{
  "dataset": "photos of plants and fungi (iNaturalist)",
  "loss": "sigmoid",
  "encoder_kernel_size": 3,
  "text_encoder_bias": "all",
  "text_encoder_qk_norm": false,
  "warmup_steps": 190
}
Rows from block 9 of the image encoder, named by matrix and row number. Each number is 128 + 32 x the weight over its row's rms, rounded and kept within 0 to 255. All counts start at 0. Numbers have three digits each. After the name is the row's rms in percent of the matrix's.
# convs0: expand pointwise conv (encoder.blocks.9.convs.0.weight, 432x72x1x1), inputs 0-71
convs0.188 100:086091167159091140145113166103133087168168167114155123190070167116102144127165184107091142107158082091180097161125086137132127073111071176149142156108059106085085159098123127166152147163128143152121122136131136079150
convs0.189 106:103111103078114068112179127164158082106142096078102111148126094086110117193119073123126173104117143172121144145128071119177121206155117164126141060077129118122126131166076130129141139124128106108137107141047144114177
convs0.190 102:154201138087102113156115095117172141114079146101121111159087167114118123131177137133177094138154102144145115116066108130138100139127206071106148123057095093135114119178161070097138093125093161133194145116110158077150
convs0.191 114:105190136180120110145090127094095134157112143159108172062114091090158088139154141100180113098096129136102106081169108133140114153147107166048057084160146146124113170100083117066101102146147160157165142130131155085105
convs0.192 098:124094109163131110195131069097149080159131133168124175128165088109197098114111088187143198124114138097105142132120092120130196118095105149112169167113138134142138153139181122183115179093110181162077116094130103151140
convs0.193 095:163123161130087169138146132061145144118096097115141100077152067116156101146119184142141103053111132124068078196141077152146110100163156115085145139146135118160089138121175128164148156067098188149126166111100114159121
convs0.194 103:157136136193185182084087175136143135140125089160138106147135061118116154144085128178107164123179099105078123116159131104175131131149126130151136190166165130162102135155077177142108155110138119111170211123155183135107
convs0.195 108:108131102137154128172067147145147177141106117163128153089106161082123106131134135166110174143144138132119155164124160141128079094114177062132144157125139080156086172110185070176134115085134115087193156101113137204072
convs0.196 100:072167125127157158122129117150103134075146127098147186121116163117114187081099123159089097088150108139128175121139187079176125138163069125043115115120161130105129154079133192126108090115161098160118096143100088169170
convs0.197 108:195136119141144136106117118110166085161081105163041152104113107183065172064121075126120104084127138157082160126107109185069167121177121115125151138106126175118102116150144128159148076126126108136077128086108144106148
convs0.198 092:129087065106117118143103107105130109106106132066178094168111115085091138188157114135089075108103128184208127138097094138156121125164163075165114137116135129128124080133188100160099144128131116134158130079102194191127
convs0.199 102:095064126162168140107167193084154174114085148116163155125162120093102075096124146102122138141111110176157139115083122149176154132163114184119151184146082120148189136168102088111116156168068085095135134157103171157139
convs0.200 100:088138109117088125145154065140094088066164120134147085124092140166167125148113118105133150091127175166147111113118094161125132099063090129110159182112122200111146152091080131180084134154119115180118125083173086179081
convs0.201 094:158089127106095098054119085140173144089177154085127121136125073149090136149155068132142103102146144166162075116143126086166147113180129132144139184134135128135138131159116065106162081147041112127117138100102089080176
convs0.202 111:126128154098157093090042093158105155140092137165138122145190117183162164176164147184099095105099207116167173123173122115140094115193135171093128169136134087151139138136161142114106156129106103190144142147143142137119
convs0.203 101:163111136138121076112162211162116145108128116089140129121174141125152130090169129160105114196100078157115143150153129105112085103183160126180129082150179180152203137172135088131130146143129115132153063094176170147108
convs0.204 098:142162136156092144151204111174114157182103118169136138090149060129080146097163111147127189133137128184118181130107085088172200164069164143089155191130113110137075174114126123092146112123135128125100119128120132143147
convs0.205 095:155152145082110118156088130136111094112112120121130185125122069078126140184117114129065114108129075106128153128193143084083097109104162129066156164173165121152090130074137140087056153159088189114168112110105112120102
convs0.206 093:088110140136177059161092166174103156167163127121160076183115098144122073148102160138150089155188125092153137185131126136095172121103121150042091172117169144117133128143119133146124138096177096118125092180175107121147
convs0.207 098:152064134094113110181149135132110129107064115113118145063111096149168198120111155106139121121175153148166149131097099133122085135128158209117168106126063136116088091123112161153105085102189160144127134150209130157140
convs0.208 095:148091163052122149139136159101120103135095181123157139071105118109170139108112130188139086057117095144163117126144123149114164128111141139198121087167136145136152078081164139065142112154165181144115140152065141188151
convs0.209 095:114099119123139146159155060136106125086136052088148122095119169214107111143134093185137134130163167112156087152112094154127092143102193166104084149105158108083192156128172126107138134107156120107166143135115115195161
convs0.210 096:134183136166104161151143073200149200121128102104117091110142129045163101092160096095130128148106191151115126100099134061136148154125125124103151129154114125119177167103121146134117160085125133191106156169076080115093
convs0.211 110:137093078113103097161112132118125152141078124090054109140192095113169113119096167149131140158111118116044158124096167069158121121137076168104134173132131153160129093127150097119099125085091134192169145134070094141076
convs0.212 094:146093097139156167090122114166166170128163128093143061062158087142100127166125143204098056159122179161113161163178153156140101157103113107146115132096124160170099102152073132143183149162188150131128141129135106114130
convs0.213 103:116053167143070085169138132167070124150161149136171110151048137152125144155088056119167101091185110172114108133147168113125130114109100109087175129138082132125097118073120133141146117089158160181173142145109139113158
convs0.214 097:090096103096101086084043143120175089138148165110142140164155125152142088076149204134138135156139107188126099152105099123150165107097121079136105152178129088150154083135173079111095176153139094100152152120169087146139
convs0.215 105:125129134159142164164099176168152107170121112150120141139097138092126149118119204090122130097146074152145128059123080085079125149134147081098109146044073072089141139093099144142157113141152150088112175100100104089079
convs0.216 101:151113111122102091141210145123123086150119128133106078104091170137111099148154159082097176142119152148087145131136113120059070050129084125109140172088095167083210107139130103131152104178112156118149078135111110159130
convs0.217 095:161111060121102137131107104092180138157145120201138092160071120117061153066115107130150169121162143124105156089168156112096172129139164141080091098086104069156111109149110104188105129164108150109166146112101159089161
convs0.218 101:088057125207091066141169147129100111131145167123151116111073144101143138096148122073168165095123103127179137099066138166147104128118165088044098112114112145126147190108179119169119093112118092122142123134130151163129
convs0.219 100:159102150156119117098110145103074080091084121105151089116113084108149082112188089125143123154152104100143086076150112137167135102084127101118123052092153130156129206120116115115072073125132140069096091118070102087139
convs0.220 105:099097081118160116151160096121175107156173115097126087095108151153126076138084119122124152190060152156123082140106136101109108081172184176160122117174158119123175125166158134159127110119178090138148164128143212172107
convs0.221 111:085181172094126067181116110168120146108150127085186140132138134162109108126155099097112116108128152094142144123077079194143169112069161126162095176115145126121123149139216123165076172143068163122125125131123090133159
convs0.222 094:143084132104117103122089151075180092116100155170109110181140120151136073149121146148159120093127102124155134157078115151196099161085052072101140129100177092123102120137092180148063163159167114119140111097098148088164
convs0.223 105:150142143145149097117099046205157164170141089089134106138127130094118108074090129171051130104057152111101112107122095094134088102118113112149086118183084120165122124155132078133148105149144113116156171128087143152067
convs0.224 097:138139133108078189154101152061161170066098126160087152134151181077148099094141121089090142115144139102128111147155137216138086104093093096157094159077113145117129125137145119139141101145105163123201145092083137105174
convs0.225 111:138124100109112125110151137118102105147104129130145084134144123171169126148113169132181107175150134093048089092082161157151128186086099105135165193124123111132170056165075132101180164104102098140169132121201157096126
convs0.226 105:130129160124107107132104106118134098150144156099115169113131152124110133140145159071128169166116146172118114160172098116128055084140115111120173182061168186087116092222123172113115052127134108109103128163175156107159
convs0.227 095:136124093098109092162096111117146094132116132125124135165103190137099197105139094119110104083160135077041132106119096114109117111175141083153159082123073149136190197098080123161108101086168104128142192138145144103110
convs0.228 093:041180172137078105155117110191149127097086124150148147151084099053152121179168145097168157101128088139101105176118179134129106132146085087106145155157109153141105104140098117174136164122126131075097097086104156150098
convs0.229 099:131121140108177145136083118136150154110105089137182098170113187133106089163160149126127104140135147213125150124101158195171149129191103161165166177160095141159141115139163200143102115136077135099105144140103143053141
convs0.230 097:117127154172141175111099137163195150110181115139176164133104118130129120135119169096105096105122148116125097102100135224138062187206064105109122112172136119134054130106088158145120094121168133105117093132148111142112
convs0.231 104:100144194097163106123180162118143170109095156174172125138135128163102146149134150109158108193137151092148126166069147088116192090128101101136168151108121117086140085078123096150132187152094128089122089064108103155186
convs0.232 105:122155106119167173142138155174108132128130175117132110107135128145129093163083123051115101151109148142145120147152061137122104160180191128123141174135166091084152107205152070125154143182074163117124127120148176169194
convs0.233 093:113154110223086111106134126151106151129124166120121130106101111100114107089120097089151146140175162144142106154073145069084088136130110158179152146189113084139119062102128145131112105092169177092132189074187106112139
convs0.234 101:114079125100147126089099108072126123124169136092067125137177159109093119146160101058116047149128111144160121150107193178105204152195104089130134126136114117111101122136129097109150174096084108137067150129095109109110
convs0.235 094:106108164158177065162099098105173105187125093074106149077140063173118127109129160153084146100121120107179097152101079107128142115151149161116154165175141129208113141159116125123181175106104109109099158145124158120077
convs0.236 107:138192151100087129199147116105104147134122161142109121128155104063169108128141142122116152142119107188210168151152149104124043117125129101061112163121120100135153101087201146146168178081126100134136094145111161126137
convs0.237 098:058141148124066170137129115093157121117178158202148133168085082125124121174130138148109146137119132129073135083140128112112092112161117113095178193154165157144080140123086206107135165085096119181122132100121169105159
convs0.238 104:132148117118097170111136153130115108145067122144174062127121162107128121098081191132067110106124153146202092100164139123153121103075131125218144097153095104187119073109076105090150110152109155110130135115096181143147
convs0.239 101:168154095139108119157094112118184154159143066094145132108081164084157078094119120104123093153117127209159143147108137160112156121159108162160063193105167124142089141188103163143135147201127112171110134095154133115168
convs0.240 096:175066118150081160100120152160160086114139158165197136137090104124130121103123129161126197045165145107159114134148096161121122121139120069123108117185181128132108194118140141160152179102144104090123121055133161144114
convs0.241 098:094134104135149137089111109131123143091138092075161093093146093068134099128144172175059159197115099110130123113081100181151078146149148066112143161154131148120204160176107161109127153122125115162126111110080063116113
convs0.242 105:122109124124108039090163168187158085094132098093136137063096092115104106098111145109100107161124173113103094119093101094102143105116172130128105130054114176174186175140135085140046110108115126103115119134101146150138
convs0.243 089:111139151178051170094080117094093148117133086098131158125130051089172149187128131158125171069140137142128144156139123107101179129148110137157092150142165109151179180166131143064148095112140168130091131168166123168162
convs0.244 104:101119126103138132158123123112115114070079149194149134173120048134143103155168110103081094131124128079081119099088166111198110170131114111071167132076071208080138162145123142102150115093105089137117135126155142141143
convs0.245 093:122135131135152124122143161138082179094163112129102092084150105175160151138177179141139098156163112038192132106204104120167109124089156183143133157096128164111115112077148163106137196116154150106099083118157111104102
convs0.246 091:096110144097101168147161106135165120138154148098129180112162120119168101088139095155115086162095135161134141126159105206075159142071106100125123147147043084182130052100129184143101102094147110149118167141121081107105
convs0.247 100:149170088150116202125155144118107091136152155133101147123091150143083133138146107147134162134088125119072113108141062118130065133084173098124144123051159123117222141106102067077162118084121160158087158123129145145099
convs0.248 104:150129139150116129111106137109112103127104145133079182152148168118106238089146151187124114113177097158143157076112149164158126120141098160170165100112117111093107103082161072068074144104080162139123086155098134091151
convs0.249 086:123165096111107080147091127133134133144169184198112184067090091114157132182130135104098110062227122142156150175104100150156106141079152134109133102129152153099151132089106113106164171095101098110142087123154104103139
convs0.250 080:144090170132143114118146108195109128109178128141156128147128170130071128152145126145109114127113170124157161105128139066060148180143146136191166124091118123117168077109038129100164134090125165209087127128132179158136
convs0.251 105:101185113147140070087108169069150130128089131155118102153140153098147040181158169128098149086146115099152131054174104170157138089158082109159162118153140155094127085147131116148156134143152181118162097151155115089164
convs0.252 108:123111127082122070060077099201141166126167184162158153069157103187123085162148137092110083098110078179108127144134079138148133104101106122092152123119122110137107107099143092155073157114097130087135094093140114120175
convs0.253 103:121102131094143110125169155110138187128102155171164174062162126163154139102106076103074152099137091123159139126129120087150082145144143089150112067143187157170099074049119093119150111159115091098141110169074136121161
convs0.254 097:126125161141175173171172112103137143168148139071079079155134133178110139169109166087167099107117105152155080050149120152137138086143099092131140129111161145193176170088151095101088090088155131135109123144200125142128
convs0.255 088:091137152062090087152106116186111110152053154112091124120160124096153168184052132163126089154155076123152062114148133138093124072108119165102137137121182159106068132159156128126096108167139112123144138108130137117070
convs0.256 104:182158121141132130131132151114078123128146140116093108152099171122148122112095166094153197134138102099120097147168193099121129111173110169155125054154134181155114197156161147143116134091202172145167161161126178078096
convs0.257 097:146120100134147032167124145191085107159173086102137165123157172169096133160112043112128164114137124133072140167118148144096181131158102120132180117197102107091167127138169086148109144133124115109149155140158116090147
convs0.258 091:082114117168090124143134145078064108168153138176146138112203160159105130160155144104137064122099121129122165136101153136141127147117157206158120176118108102080114177155140183131182114121137093153097085135123080161060
convs0.259 104:148183140170105071118110080154125132173132126160116081059132142099186104107139100104132120072108138059079106172097109122174129122117130121167151128105119095084124052097145109118155108123157132087084076089145156182133
convs0.260 095:119179141170129118086159188131171091129088144187151145087164162076072118135176128159139203174088171128120120170094124088134125092100136103073079170163115113136135136146125128140132098097181101110122115128160065103118
convs0.261 104:130108133071129109101114169091112172185069082126170092178099148138125139157164116147114097077153101147138165123126083155138107125059130144086201183119150187127108141121116167129183159145128147099185101133133180141156
convs0.262 096:094140102148159098084170170117114148075126152125131116155166106089153144113067077228120138092074116170174125150107151123098122126102130171164096107128116104097120091118184125121155135176169119157143075144166166076096
convs0.263 110:117167121115145123105132149143070083153170115120128169132100094174074093088124172131144064119141166135161128100170080127132108185199089113131126074136157120145160057094103081106107098096100138141146071178113087106125
convs0.264 103:170078112089097111190091119123125091170183093110113146100143178119131132123097119163139177171149105130067102127119159141132088187126137111122122063130137175088153081128093145102094140083119034105180105134098134120116
convs0.265 097:139125110147111091163160127072146112161173140127196192128099118136156136110112190079106134089088166081155172167132178183135099136135078122088112110133077068153179140101099080128089141115124136148154094091143115101168
convs0.266 100:103148121130125089107086079128118078100184156163074076129131153107091165096093158113100115138111122110128200165119131121143181106154075086149133154190100109121171116072136119186170115172123119090127089081152165177132
convs0.267 094:110077092134123116082098078096165087161109174149187172132149098134142086108125117112136136104179136158123120121069099136147186129094077127062090097192100162157196074117135125144093155142123117089113086115165150124145
convs0.268 101:168148160168119152163171149120146104115168074125125155123091084130132192054144104111078171172141113108083090105156139115123147152119108171137149140081065171165166145105093105177128123163116085187111118083106112108175
convs0.269 086:158090118154102143088154207113133109125122114093132129125159119144100141069159088136157122101107110186151173149182141169148207106126100152151124134091135148123074091138089192103164171143092064127121142147132082068104
convs0.270 092:092114104169156114150120135131112111143068161178117157138170174172108129150105133149125123141068113106172107173141073137131124144177122151191091149158103095139089105151056148194109134170128162194109155101117194097118
convs0.271 103:094096161126109159098127107112084149144110102163111182081187100196140168087134128092143065182115158080121090055094113136176124118154081115173159136102106134073129128166155140109134170144110184134140125080152132149151