config.yaml
encoder_arch: "mobilenet_v2"
model: "contrastive image-text model"
dataset: "photos of plants and fungi (iNaturalist)"
train_examples: 45211
image_size: 64
crop_scale_min: 0.7
horizontal_flip: true
color_jitter: 0.2
tokenizer: "word"
vocab_size: 1482
loss: "sigmoid"
embed_dim: 256
encoder_norm: "batchnorm"
encoder_activation: "relu"
encoder_depths: [3, 4, 6, 3]
encoder_kernel_size: 3
encoder_stem: "deep"
encoder_expansion: 6
encoder_widths: [32, 48, 72, 104]
text_encoder_causal: true
text_encoder_width: 256
text_encoder_layers: 6
text_encoder_norm: "rmsnorm"
text_encoder_norm_position: "pre"
text_encoder_activation: "gelu"
text_encoder_mlp_ratio: 4
text_encoder_head_dim: 32
text_encoder_fused_qkv: false
text_encoder_bias: "all"
text_encoder_qk_norm: false
text_encoder_parallel_block: false
text_encoder_inner_norm: true
text_encoder_drop_path: 0.15
text_encoder_positions: "learned"
init: "torch_default"
residual_init: "zero_last"
optimizer: "soap"
beta2: 0.99
lr: 0.0013
beta1: 0.95
shampoo_beta: 0.99
eps: 1e-08
precondition_frequency: 10
max_precond_dim: 1024
one_sided: false
adamw_lr_other_params: 0.0017
grad_clip: 1.0
steps: 3900
batch_size: 128
epochs: 11.0
lr_schedule: "step"
warmup_steps: 190
weight_decay: 0.1
adamw_weight_decay_other_params: 0.01
Rows from block 5 of the image encoder, named by matrix and row number. Each number is 500 + 40 x the weight over its row's rms, rounded and kept within 0 to 999. All counts start at 0. Numbers have three digits each. After the name is the row's rms in percent of the matrix's.
# convs2: project pointwise conv (encoder.blocks.5.convs.2.weight, 48x288x1x1), inputs 0-143
convs2.0 104:573452449555522508446524511492526531482433483531453491628438572509529526507504535448467486518497528473487527491463603466536493455486448495492524499483507514537449519534572480523477527544507483496513501490484476595471526482524521605548432522501489493534445467515455517533494509479508434448517522405450492529425462594526539462521444567545536516542470511577473527430470525499540455475573618444474561557457498508448499512495515505521553
convs2.1 099:517510489452462514378444451562502551446528541540513470560534443421449532504574455453496492492460526480460566503501496519454523450475530551516452490520467526441521516530499449495452505507453479548383536460475511535443470495472522538480557481516524449538502460425486520534578552523536539475435549447469553473404519461524487537585466493573490545484558536516441537501488490514463565398556468483511495519499512597498549518501463502572460
convs2.2 097:480503515439511467515419466431506511505520475536456475477545511484509499526498471392486514528506509532499525509494447443440511464514515495512486513467539487446466443480506474442535511506508504473500502573480496460436483509561539554579491485419501512466534510523493498396540542449476525620449485538500503478498498464546532477522469446456499482522451482503491516543501524496560488499537508531509506549507506435436523484560437461498484
convs2.3 104:471506450480502549459525532523445475459478525459452448510487504638462515527447468537475453472436456443517563478466446428469501539468508505486459491515507505495491527484476527500514505514490505538555425515473499514435561462490519491581522452491514473471506547486538501457519448639500502543526520470484526574480488442472489543500452529574470522473597487519522511527488473478486507526498539612511558478493524502462497488563519549499542
convs2.4 096:568533490552505525529491497411496536500517500439530510502452452514487493537475496524555553503500462497497389538469504618470532448474471528529564482494488484464540514449485444525549494490542465476457431505548496443509470501521449453471534537511487484520503558512521580466451496487454509523505403477430552560469357512521478489475434529518535508504459530498544484451509490461530427538447453485433452506536470532511608485497480473445393
convs2.5 100:487494471519528455551507524509481576537501482485490491516576517486530502521524494546516482490548566527444500535533562456483431502511485574538532509418499487455502484461448515440514525470497517470432487541426462514511497518571571512443541548478463550532462537468554515501521423537502508529498528443515488477464396546455475604516503480517487502443547509473482529511459438486468595518459497475518477489513448527577489447542472527447439
convs2.6 105:415460541424527482420429505531480562540577479578497512460530563535439550568483483553452527479555553478530551514421511522511412468476547509561600478460439571503470524455496470463553521434476537438473491526432485545442513521544474467545556555508418515439556581451469497522394514475505558527447440449479493514467459550474520466556471405490491462473444423510533514545495466505508485466498526522472520517474519609502524485505481531485509
convs2.7 098:493545479504522493566547575500500496543434533462494541536481437420538535515393495583549521499501517483441497434502496519470561499466507557489484494485422556470442524386530507463467497539484466519549496396498493466451550491461556521464396492452463508516419442500472471539566480466541512433487452493529564544490567515498516552516527512466472442460529522465494519585533443505486466482489544471466444526497550539497486499483496496446512
convs2.8 100:500522505412532476485516595404545565574574524516482536504522484535496534524467544480513456499503496475417508577494560457502535449486502466527433544571496579417487466477467547549557506504458539517538534411543509490434550451531440513481503490552524441555578449528474470514511474506505464491433510471417530514542459529578495490507486591583465542561493476469481526471514503485539510465497481507527551496569468486497470463566549525427544
convs2.9 098:514467469562513529558511488382568515598501525506451443540487513524458517438517557571524483481482519503534528467464527531469490482525546563414499502403519517463520531541502472451512481523483520572486497426520468477542516439524493503464466538515482482437574474528507512547552451520454439503509517505473496455509446504538450406445523463548421464573442487454515545520532530496488399548458541480511530486504488483527492465521577467522556
convs2.10 106:451554484453534489603498554492525465466523515522483519373510553519472570564522508541445483562485470532496473409563454514533491465462483539452518555536485486465454484475410587484502481461485505364520501435467511504566485469508515476612473548525542494498487529504501454517539481479499445534447491479563482495597455501508530483475489489417556532521560565382516443481480482453479513491554496461545471544500539512509579538463435491577444
convs2.11 102:470521513507489509508462499481503493455491493490560532463534501471465448529518482497478507448520416516439508513538483510510526483516500444523486549413499488494464569483498537456502533553518550510495522394531479443537470476536507556428556508443492509503527462484484484490488448566552526423416519509491630484526457491538560493513432543560507539574507536502534494502468516512492487463456501510455464444453491491501525489474549534530521
convs2.12 097:503476484471534453447510514571485504490530462458446525465544484556568469556473524542435561585478445503516518539503553525486513535580407580434474531481496534536464518528459528487437503517501485544498478558552484531425505511440498512486439456552539489555597508500497514424535487563464562496518505505486535501502529454527506622536476496451468499457519533540461506433446559493522479522597448604532519446517444532469436475543554499493491
convs2.13 102:445584576510483485457385501529505537508480473477405492400477590467500484548498481591451538481488455494414528458515527510471512454494482461576472447527468509450456538431427471607500518496476559448475500535518522453532440571521457500438580534514496513486510515480523516490554497458471469499491421472457482499489505502533547451506513513468522521467487506519519502450457595494527479519408468510458496517529590577495492541559488525504526
convs2.14 104:454516522482579482487524494531483473497459529539501478532463469486521500434472497534541497497495493532441507518563451486466510448480465501466493489557418531537548461449551483547494426461528504452517545590523480489527437513534463505425515460541497465504477473462498496526461530509534492499505570466488536558422484483521465515408510463428485505593515561467543462481524495560508481553479525432500557476469561487483497483503527529549517
convs2.15 105:511553421491552536406529479486485517472466555542547452547486551502492464531475420485505487485476522524526519504493505466498472470510426477486548464514455487516499506480511489527475554511512617474529479397514459442501583535542492443513483488495572514506530556450560474456540470587501542524461444546504520581486505497504528469502498503691483494508495433487482537514450509527520590536531543504516430523486538510539515448492502490473514
convs2.16 099:486504522528527492553572502476525481437524578539484464576426497471519557477444508471462514573491483505466469475507468512487519409416508485498439527538519516517479488520479463526536447449508450461566548557456464414542443496507462500488469539500482536492561524527539386452424564512487487504502457455528586473606512586531538524561514472499500510522518511444434490528393471510531469486478465475469493484499523489477525448453556472515468
convs2.17 097:441559471424560543524608498525460468486433508454558465406430476550541462497538485463528532492423487508520511464525509455480483498607425486486467490463557529462481505545520477542561504450501471631533470480457415533476535490483540553521451483461507457475531522490435532420503585524468478454618509486502460448494498494541563540517494463508464566450480553511517497522529503476486479477473560574525506444531543434539497469434503492481548
convs2.18 099:497470560418514476528494487459476545501528527536512500487437566526559547426489441594551452517576525479461589513524598520547504494492534404467509439495494574526437520492412514411444519572483470581532429473512504517464395535519490508531533566521456508502490429503457564472468488448481510447551478536504479410556506481471408502474453455522519518496496553527476524523526513462503473531471509491497442467512527561592517549490482549537527
convs2.19 094:538506449509457577549493535552516594464478493517484524435528448478498560511464507475566532487414537507402550484585482493437557470492557527557484516472485473502463542487454488553505548480612451450531521425434563520555569488421551545529485533410423465579454470536549421531478549533505525503471422480561518454458502570497510510526486552505478494563534463511508497535527523582561550545490529503489475503488431542433486531498506548506453
convs2.20 100:569546462484365460518558539407509441580438541549516423567443505541515509447496487551505542468490540452476503463579490517490472532497495458447501504461514511533582430514497516508484466508505528444571595459580516507537472445477544608536465460511495465488494411491506500480484565439462502486548512464566469493497497467456441434476506482504525438509507588475490531517435494516550451497435462529495468440490446537476491511506517476520570
convs2.21 097:444486556484464451453472491468529498483551494514419572493518463411528504450505454489523548544490484499508535442527547495568564542489546588536568476479514413526467502470555499446494476518552514505449483527528458538537529500489435541488561546558517526518477474536533451529494455475514428511519569393519497472539585509443514578460548554467482473516497518505506479573543464483467397536544457516559527482521444521503493521500568504471485
convs2.22 100:521455527584535546454509454577524522478492532499607543540482530567482498465526555542522501523587466511598474512432445553483460546524557505488489576569443495487482493450537550484503454503497473539511439497465542474444454463500450523505525399519488470493468522537505525542451501516522464511586600495525569520500527521520453526474502480615422482506549527558479445531488528532481480501550502473528475474499547508509523392527489537523569
convs2.23 099:553445554519450577528583517516495503486474578459528525516541513489524498515467480531455420503520486546443536562542541459426487530446470520487514482436449429550512498507459584469535490519539539500460429445550546522516509524495454536504435496467542448455447517465588517509497498441493580568500514520491458516449564469492507386510533549469447468588482461537525477526524477547513470508502470567481517476500470495506493522539550550464527
convs2.24 094:443494450466536431533520469580550509534538469539436521495493445452500531491534557568501608460527499576544447552524512452512567447469497485510470505551485545454528515486477481507460473463486515440514503506529481525477554517448541486558470458463567474584528440480495475504495529552494524520460556463540501519485448511532531491435503626546538499496532522481449535504451518487519572458424459519513512566587445511530472481527438539431467
convs2.25 101:469514560568517475536535504574481423497563556531520492502494552572515474471545502522559509533479471509475446492516554587486499457489507494497602509458577512534543439527474446552526482478493438604496437484517447587493522446521488489453539530453572508467540515514445595540467541503562447511532421391528496505422466445490454482475514479515439485426502529536543523538492503538452448506514502472536509535458518462490557445495498505458510
convs2.26 102:494538508509435534499494464414441552484520495562472533406505493465524514527477569475423487494465520465494534446601441510426541448488442452467482485537529445434401519448476474521530453494500534530476504535470553514451498513537514507528507529476506587559467567529535519478535496494491474565416491569500595408521536463534536522563506407412542529509535491458519501517553515446520466415432550494460489551573463562514499543510514564516524
convs2.27 099:572433464504462475477532579472543493505508468512443519477555525513541500489534501442488521538524480518530535500558499563461454578477518465430491469442461541456538502484411476436502491509448545522480568506526561483459419540474496500475400419537468545512447462519461494539542528522528457490458493586464512530491494457520479463418495497520559593546502534453474462563476514481504416535546499482465452536484432464419498542527503466516494
convs2.28 101:461529498539493538540520517579460567497491418454431461508488455565447470464545502509535517493551521486501520545498480461526510446560479572432406510498502547473512492474522490535533566586542493556472538492404516481486478489458496514502477462557565448593427511442424498533507540496485546400498530501536459526488543392507460494480478533450406472437464519530475505544482509469477577540508488453507504490554430493493477450458592500419500
convs2.29 096:426490527491466554524493429466504500549409475497547431466516459522540485470520534503491547465461482459440547476584476500498450535444508429460485545505533465401530636489445532472555518491493490529535491468492476555533470468526534421528494524486481463470467548542480507538528452483476418481445566411453501442529431519463481476514522473535525485520523416510580538462501486464494439557456477522420434518490467494488508526537440591492543
convs2.30 103:548540475550452513514515543542527502504486489421511547583464466497479519573486455430534490485523524506440545528545502529485483466470527465584473523515478459477519474514481444497506473544423551506474499600457368511470459499529518519524520516563542516456516442529581536520519451505468546623458462518533526476530521462492482627472485539450454531465489492523516450562461425474449597449447465456486485505493512564473518538520479538539416
convs2.31 101:517497499487492511527480465505541530458542449513549559522440497468458485517511519494464506496556505461469511501488582541532450558502512509447455475538512465492487480467564458491496497470602432580457503519488434518438495489510511513441514459504509395542496461489476424517487550576454525474537522550497473508494556557505495464472507501593510499517443515510548484525503567440442514412536493475464486535492455488486475512480487475561464
convs2.32 097:448494539438524486514551508464424511566504502504541508480567430395478468480513490573522530547441562444460514534555543527499478451541429417510405489477511434527506465495554566494452581503453439462565494506510525480470435503520462433437591570524497539537489524574500550441556529418484463468486453496518453519489489466542453587436528506460515472487527542460520469514472534529512453467434491504499531501461552530507528489472572506509519
convs2.33 100:518535506464453566511541510506471521503477504573540500500438471479453506502576462461459441479481529477486445459464523470511501485493476506520581517447464534467591529518498489515556500522386567551585527568531500561484515580523491488506471477424513515494556566514483512518459509562544432493519404531544452486509479493449420472441546520568454516489499444610467544525473557453518531507507556465484521506517432506548580532466533509513458
convs2.34 100:470559518532466545393428442493565549473542441533451487513529524489520529485533465523491437458516435523504569464536520464455527547491563437475447475506468505500466544499492491542451498499516491398440497468450550498521459510580447522517478467429499476542479529533508521502507447529460489521503458497468522459456518460536517502490569438457498421478462479574486479474517472529514540588503550495488501504550461519394403574485515546431465
convs2.35 099:542541501521524535526454465596541536533509485553477510465493573504462544462538524452528509490482533502441547510512467514490550532425505507499469488557491549474609458527545505541509454559537420572524477514518501474477497535551554586572431481519563476562530458456492633477475443413507547467545505457501524422501508475592542512465468540389493518530579559452544523460534506507477487481491459496464467471503531467558512464506463562555512
convs2.36 101:521522509476553521471618449542502453542570537457541541516517442549504538476466435538444496505489544480474522448489473543552462503415513389537502465548465529478434507496441484517541486526498512655496514515491465517539515574459503598504471436495485454509486478476506507511529554490533496458474532574504500577551486496462491499485465462527510543518468559515463521512503538459531615557524421508455438483516556497460450491490421511483509
convs2.37 104:506407574483536522520508540490542425468494503509514447507489482524471461465443424525514500460484498536477476458513523545554476475497484480420466443501496383461518540557567527537539515530501491478550488485467523462502513521475506464469392463437425502448510476566527588501549494496502498503494532520479535536559431516451445421443514482508464541538500586453501493544466486465496446539510501539429535529462483502510526518490571489449536
convs2.38 101:519453475491493481483560452568504497528524463433485481528463472537510446471499524538536509479545447519416438516482488488485624496526484497552534460554475579530507447575594497513549498512487551563484543538446455492444468507447503486506548487522490468537475516531492495526529524474531425478502503496442550544543553459534476580465438505536527509484467474501458504486517445468462579581537541539521504458444538509539478454470589486509480
convs2.39 100:490428521502493558493576448521443473508562482530510496488525535563472523522501517520449513507553542499482501485500476455455554504456463531453523515497555500460489466536396548454432497495466503476538503498458565384527578477517487564492485489477475442523473488514510582520498432494631487537506472553550533585512529481502488459536482484480587546490525470477475548495544483504465432519491421462466419486514546508498483533441471481528511
convs2.40 101:519524545492489475512442544503480508474573519500507540492486483423501498512555504484483502518443491550545500476516550517518497522475467543487500557467559630430499461473510500517463554495467458594452501521434462529461536558467480547488507466507533468476538490468470572515535576519558540506531525462491454459554473463440508477474490508516534555522552523572424444443476493509547519424472514502526491439508458485482460527543469527516495
convs2.41 099:485493465428469482459512447441506462522551491501451543469454540477492481487514505449474547489532455528448468562533496446500507526529571537493490475473495475513565563544562529481474463511501501455484471443479507464514522474490506479467458552538513562438427563485470435506541529471466400515518447491502558565505461539493482391548515572520485477550487442512490483484480477463541512488427500500468502482493617452493383516493544507453480
convs2.42 104:506493499473534534595512487427541504506464498468574445497515466484488506476515514558417475597547517502509530467484424469618490560453515542469471447475508474528479565531536475481484456516469445512564533472448502478542522534514506434488499492462484546573472430500496456572527524419586488511507455463543473483577516530547495479528568486450503484552590483419487443569584516486459562487548450532448454486517536433531527553505529519483488
convs2.43 098:481573521424513507478460478544520542466503462409522446547530522533471482480494553502476483546517517499467486416458507525526527515538516435461540518517485446456473404468466494510487452482475539481502514463484504403501465484546505473542593588563534538546527550529482593464556495481575537459472488523519512557479456494524496489515538500492500516505509454405453535514471523481472475510439482500531527485547464484497559483479424535496532
convs2.44 100:477485460544550508583438501453507434485425484480544502400466534548527572554528446498426469478522575451538499465502452478410536525450488510468555504522497504480537497494539534476471514476553512499581544559483496489529570559543469462541487479479516515365527420503496603517526486534508540483486463409439488541522549530481470542526453539471396543502555452488545507445481467450499623487485518572526483529467552507531431501567521521545467
convs2.45 098:531501497506495526480519465415531485508411529531526463479530516536518493516514384504460550428480497545526475489475491462522478467453455544494436466495491486452484488490478467516511477418537474457559469544568548484478493496561472529559456540470488496589543491510534524472458377472480495532481468572415531533447441501540532541528521491521497452524485529488451496541539492527530438507543457461491451509514515494536469526511467496504509
convs2.46 104:481579504527478507431515519431518556469520485519512508471471563550532409531512514521458445523515484481611522516490495484487467423503527449601422480485490451559593495452596488495518459410493544417458568533515512428451510463554456486478501519493448504484528396528463545491481434428455458432450455477496464469513478523442492443469495504551465565460516501494522417507491473529478504496438541541499512464449418446505536580459476535522415
convs2.47 095:466496490444538430441517546521505469440592466503539556474497448571532530512521463495554517434457453506453494503536548492488526560580477492480492544432488454494476547508497502549515484522513524567487537516514427486516506509401534503466563471445560473582521478484545500464521472491529449500589510490412559537498435498506571518540465469643531439508501473583489486472517488446463487526552355459544464482504532465440524456500431528467486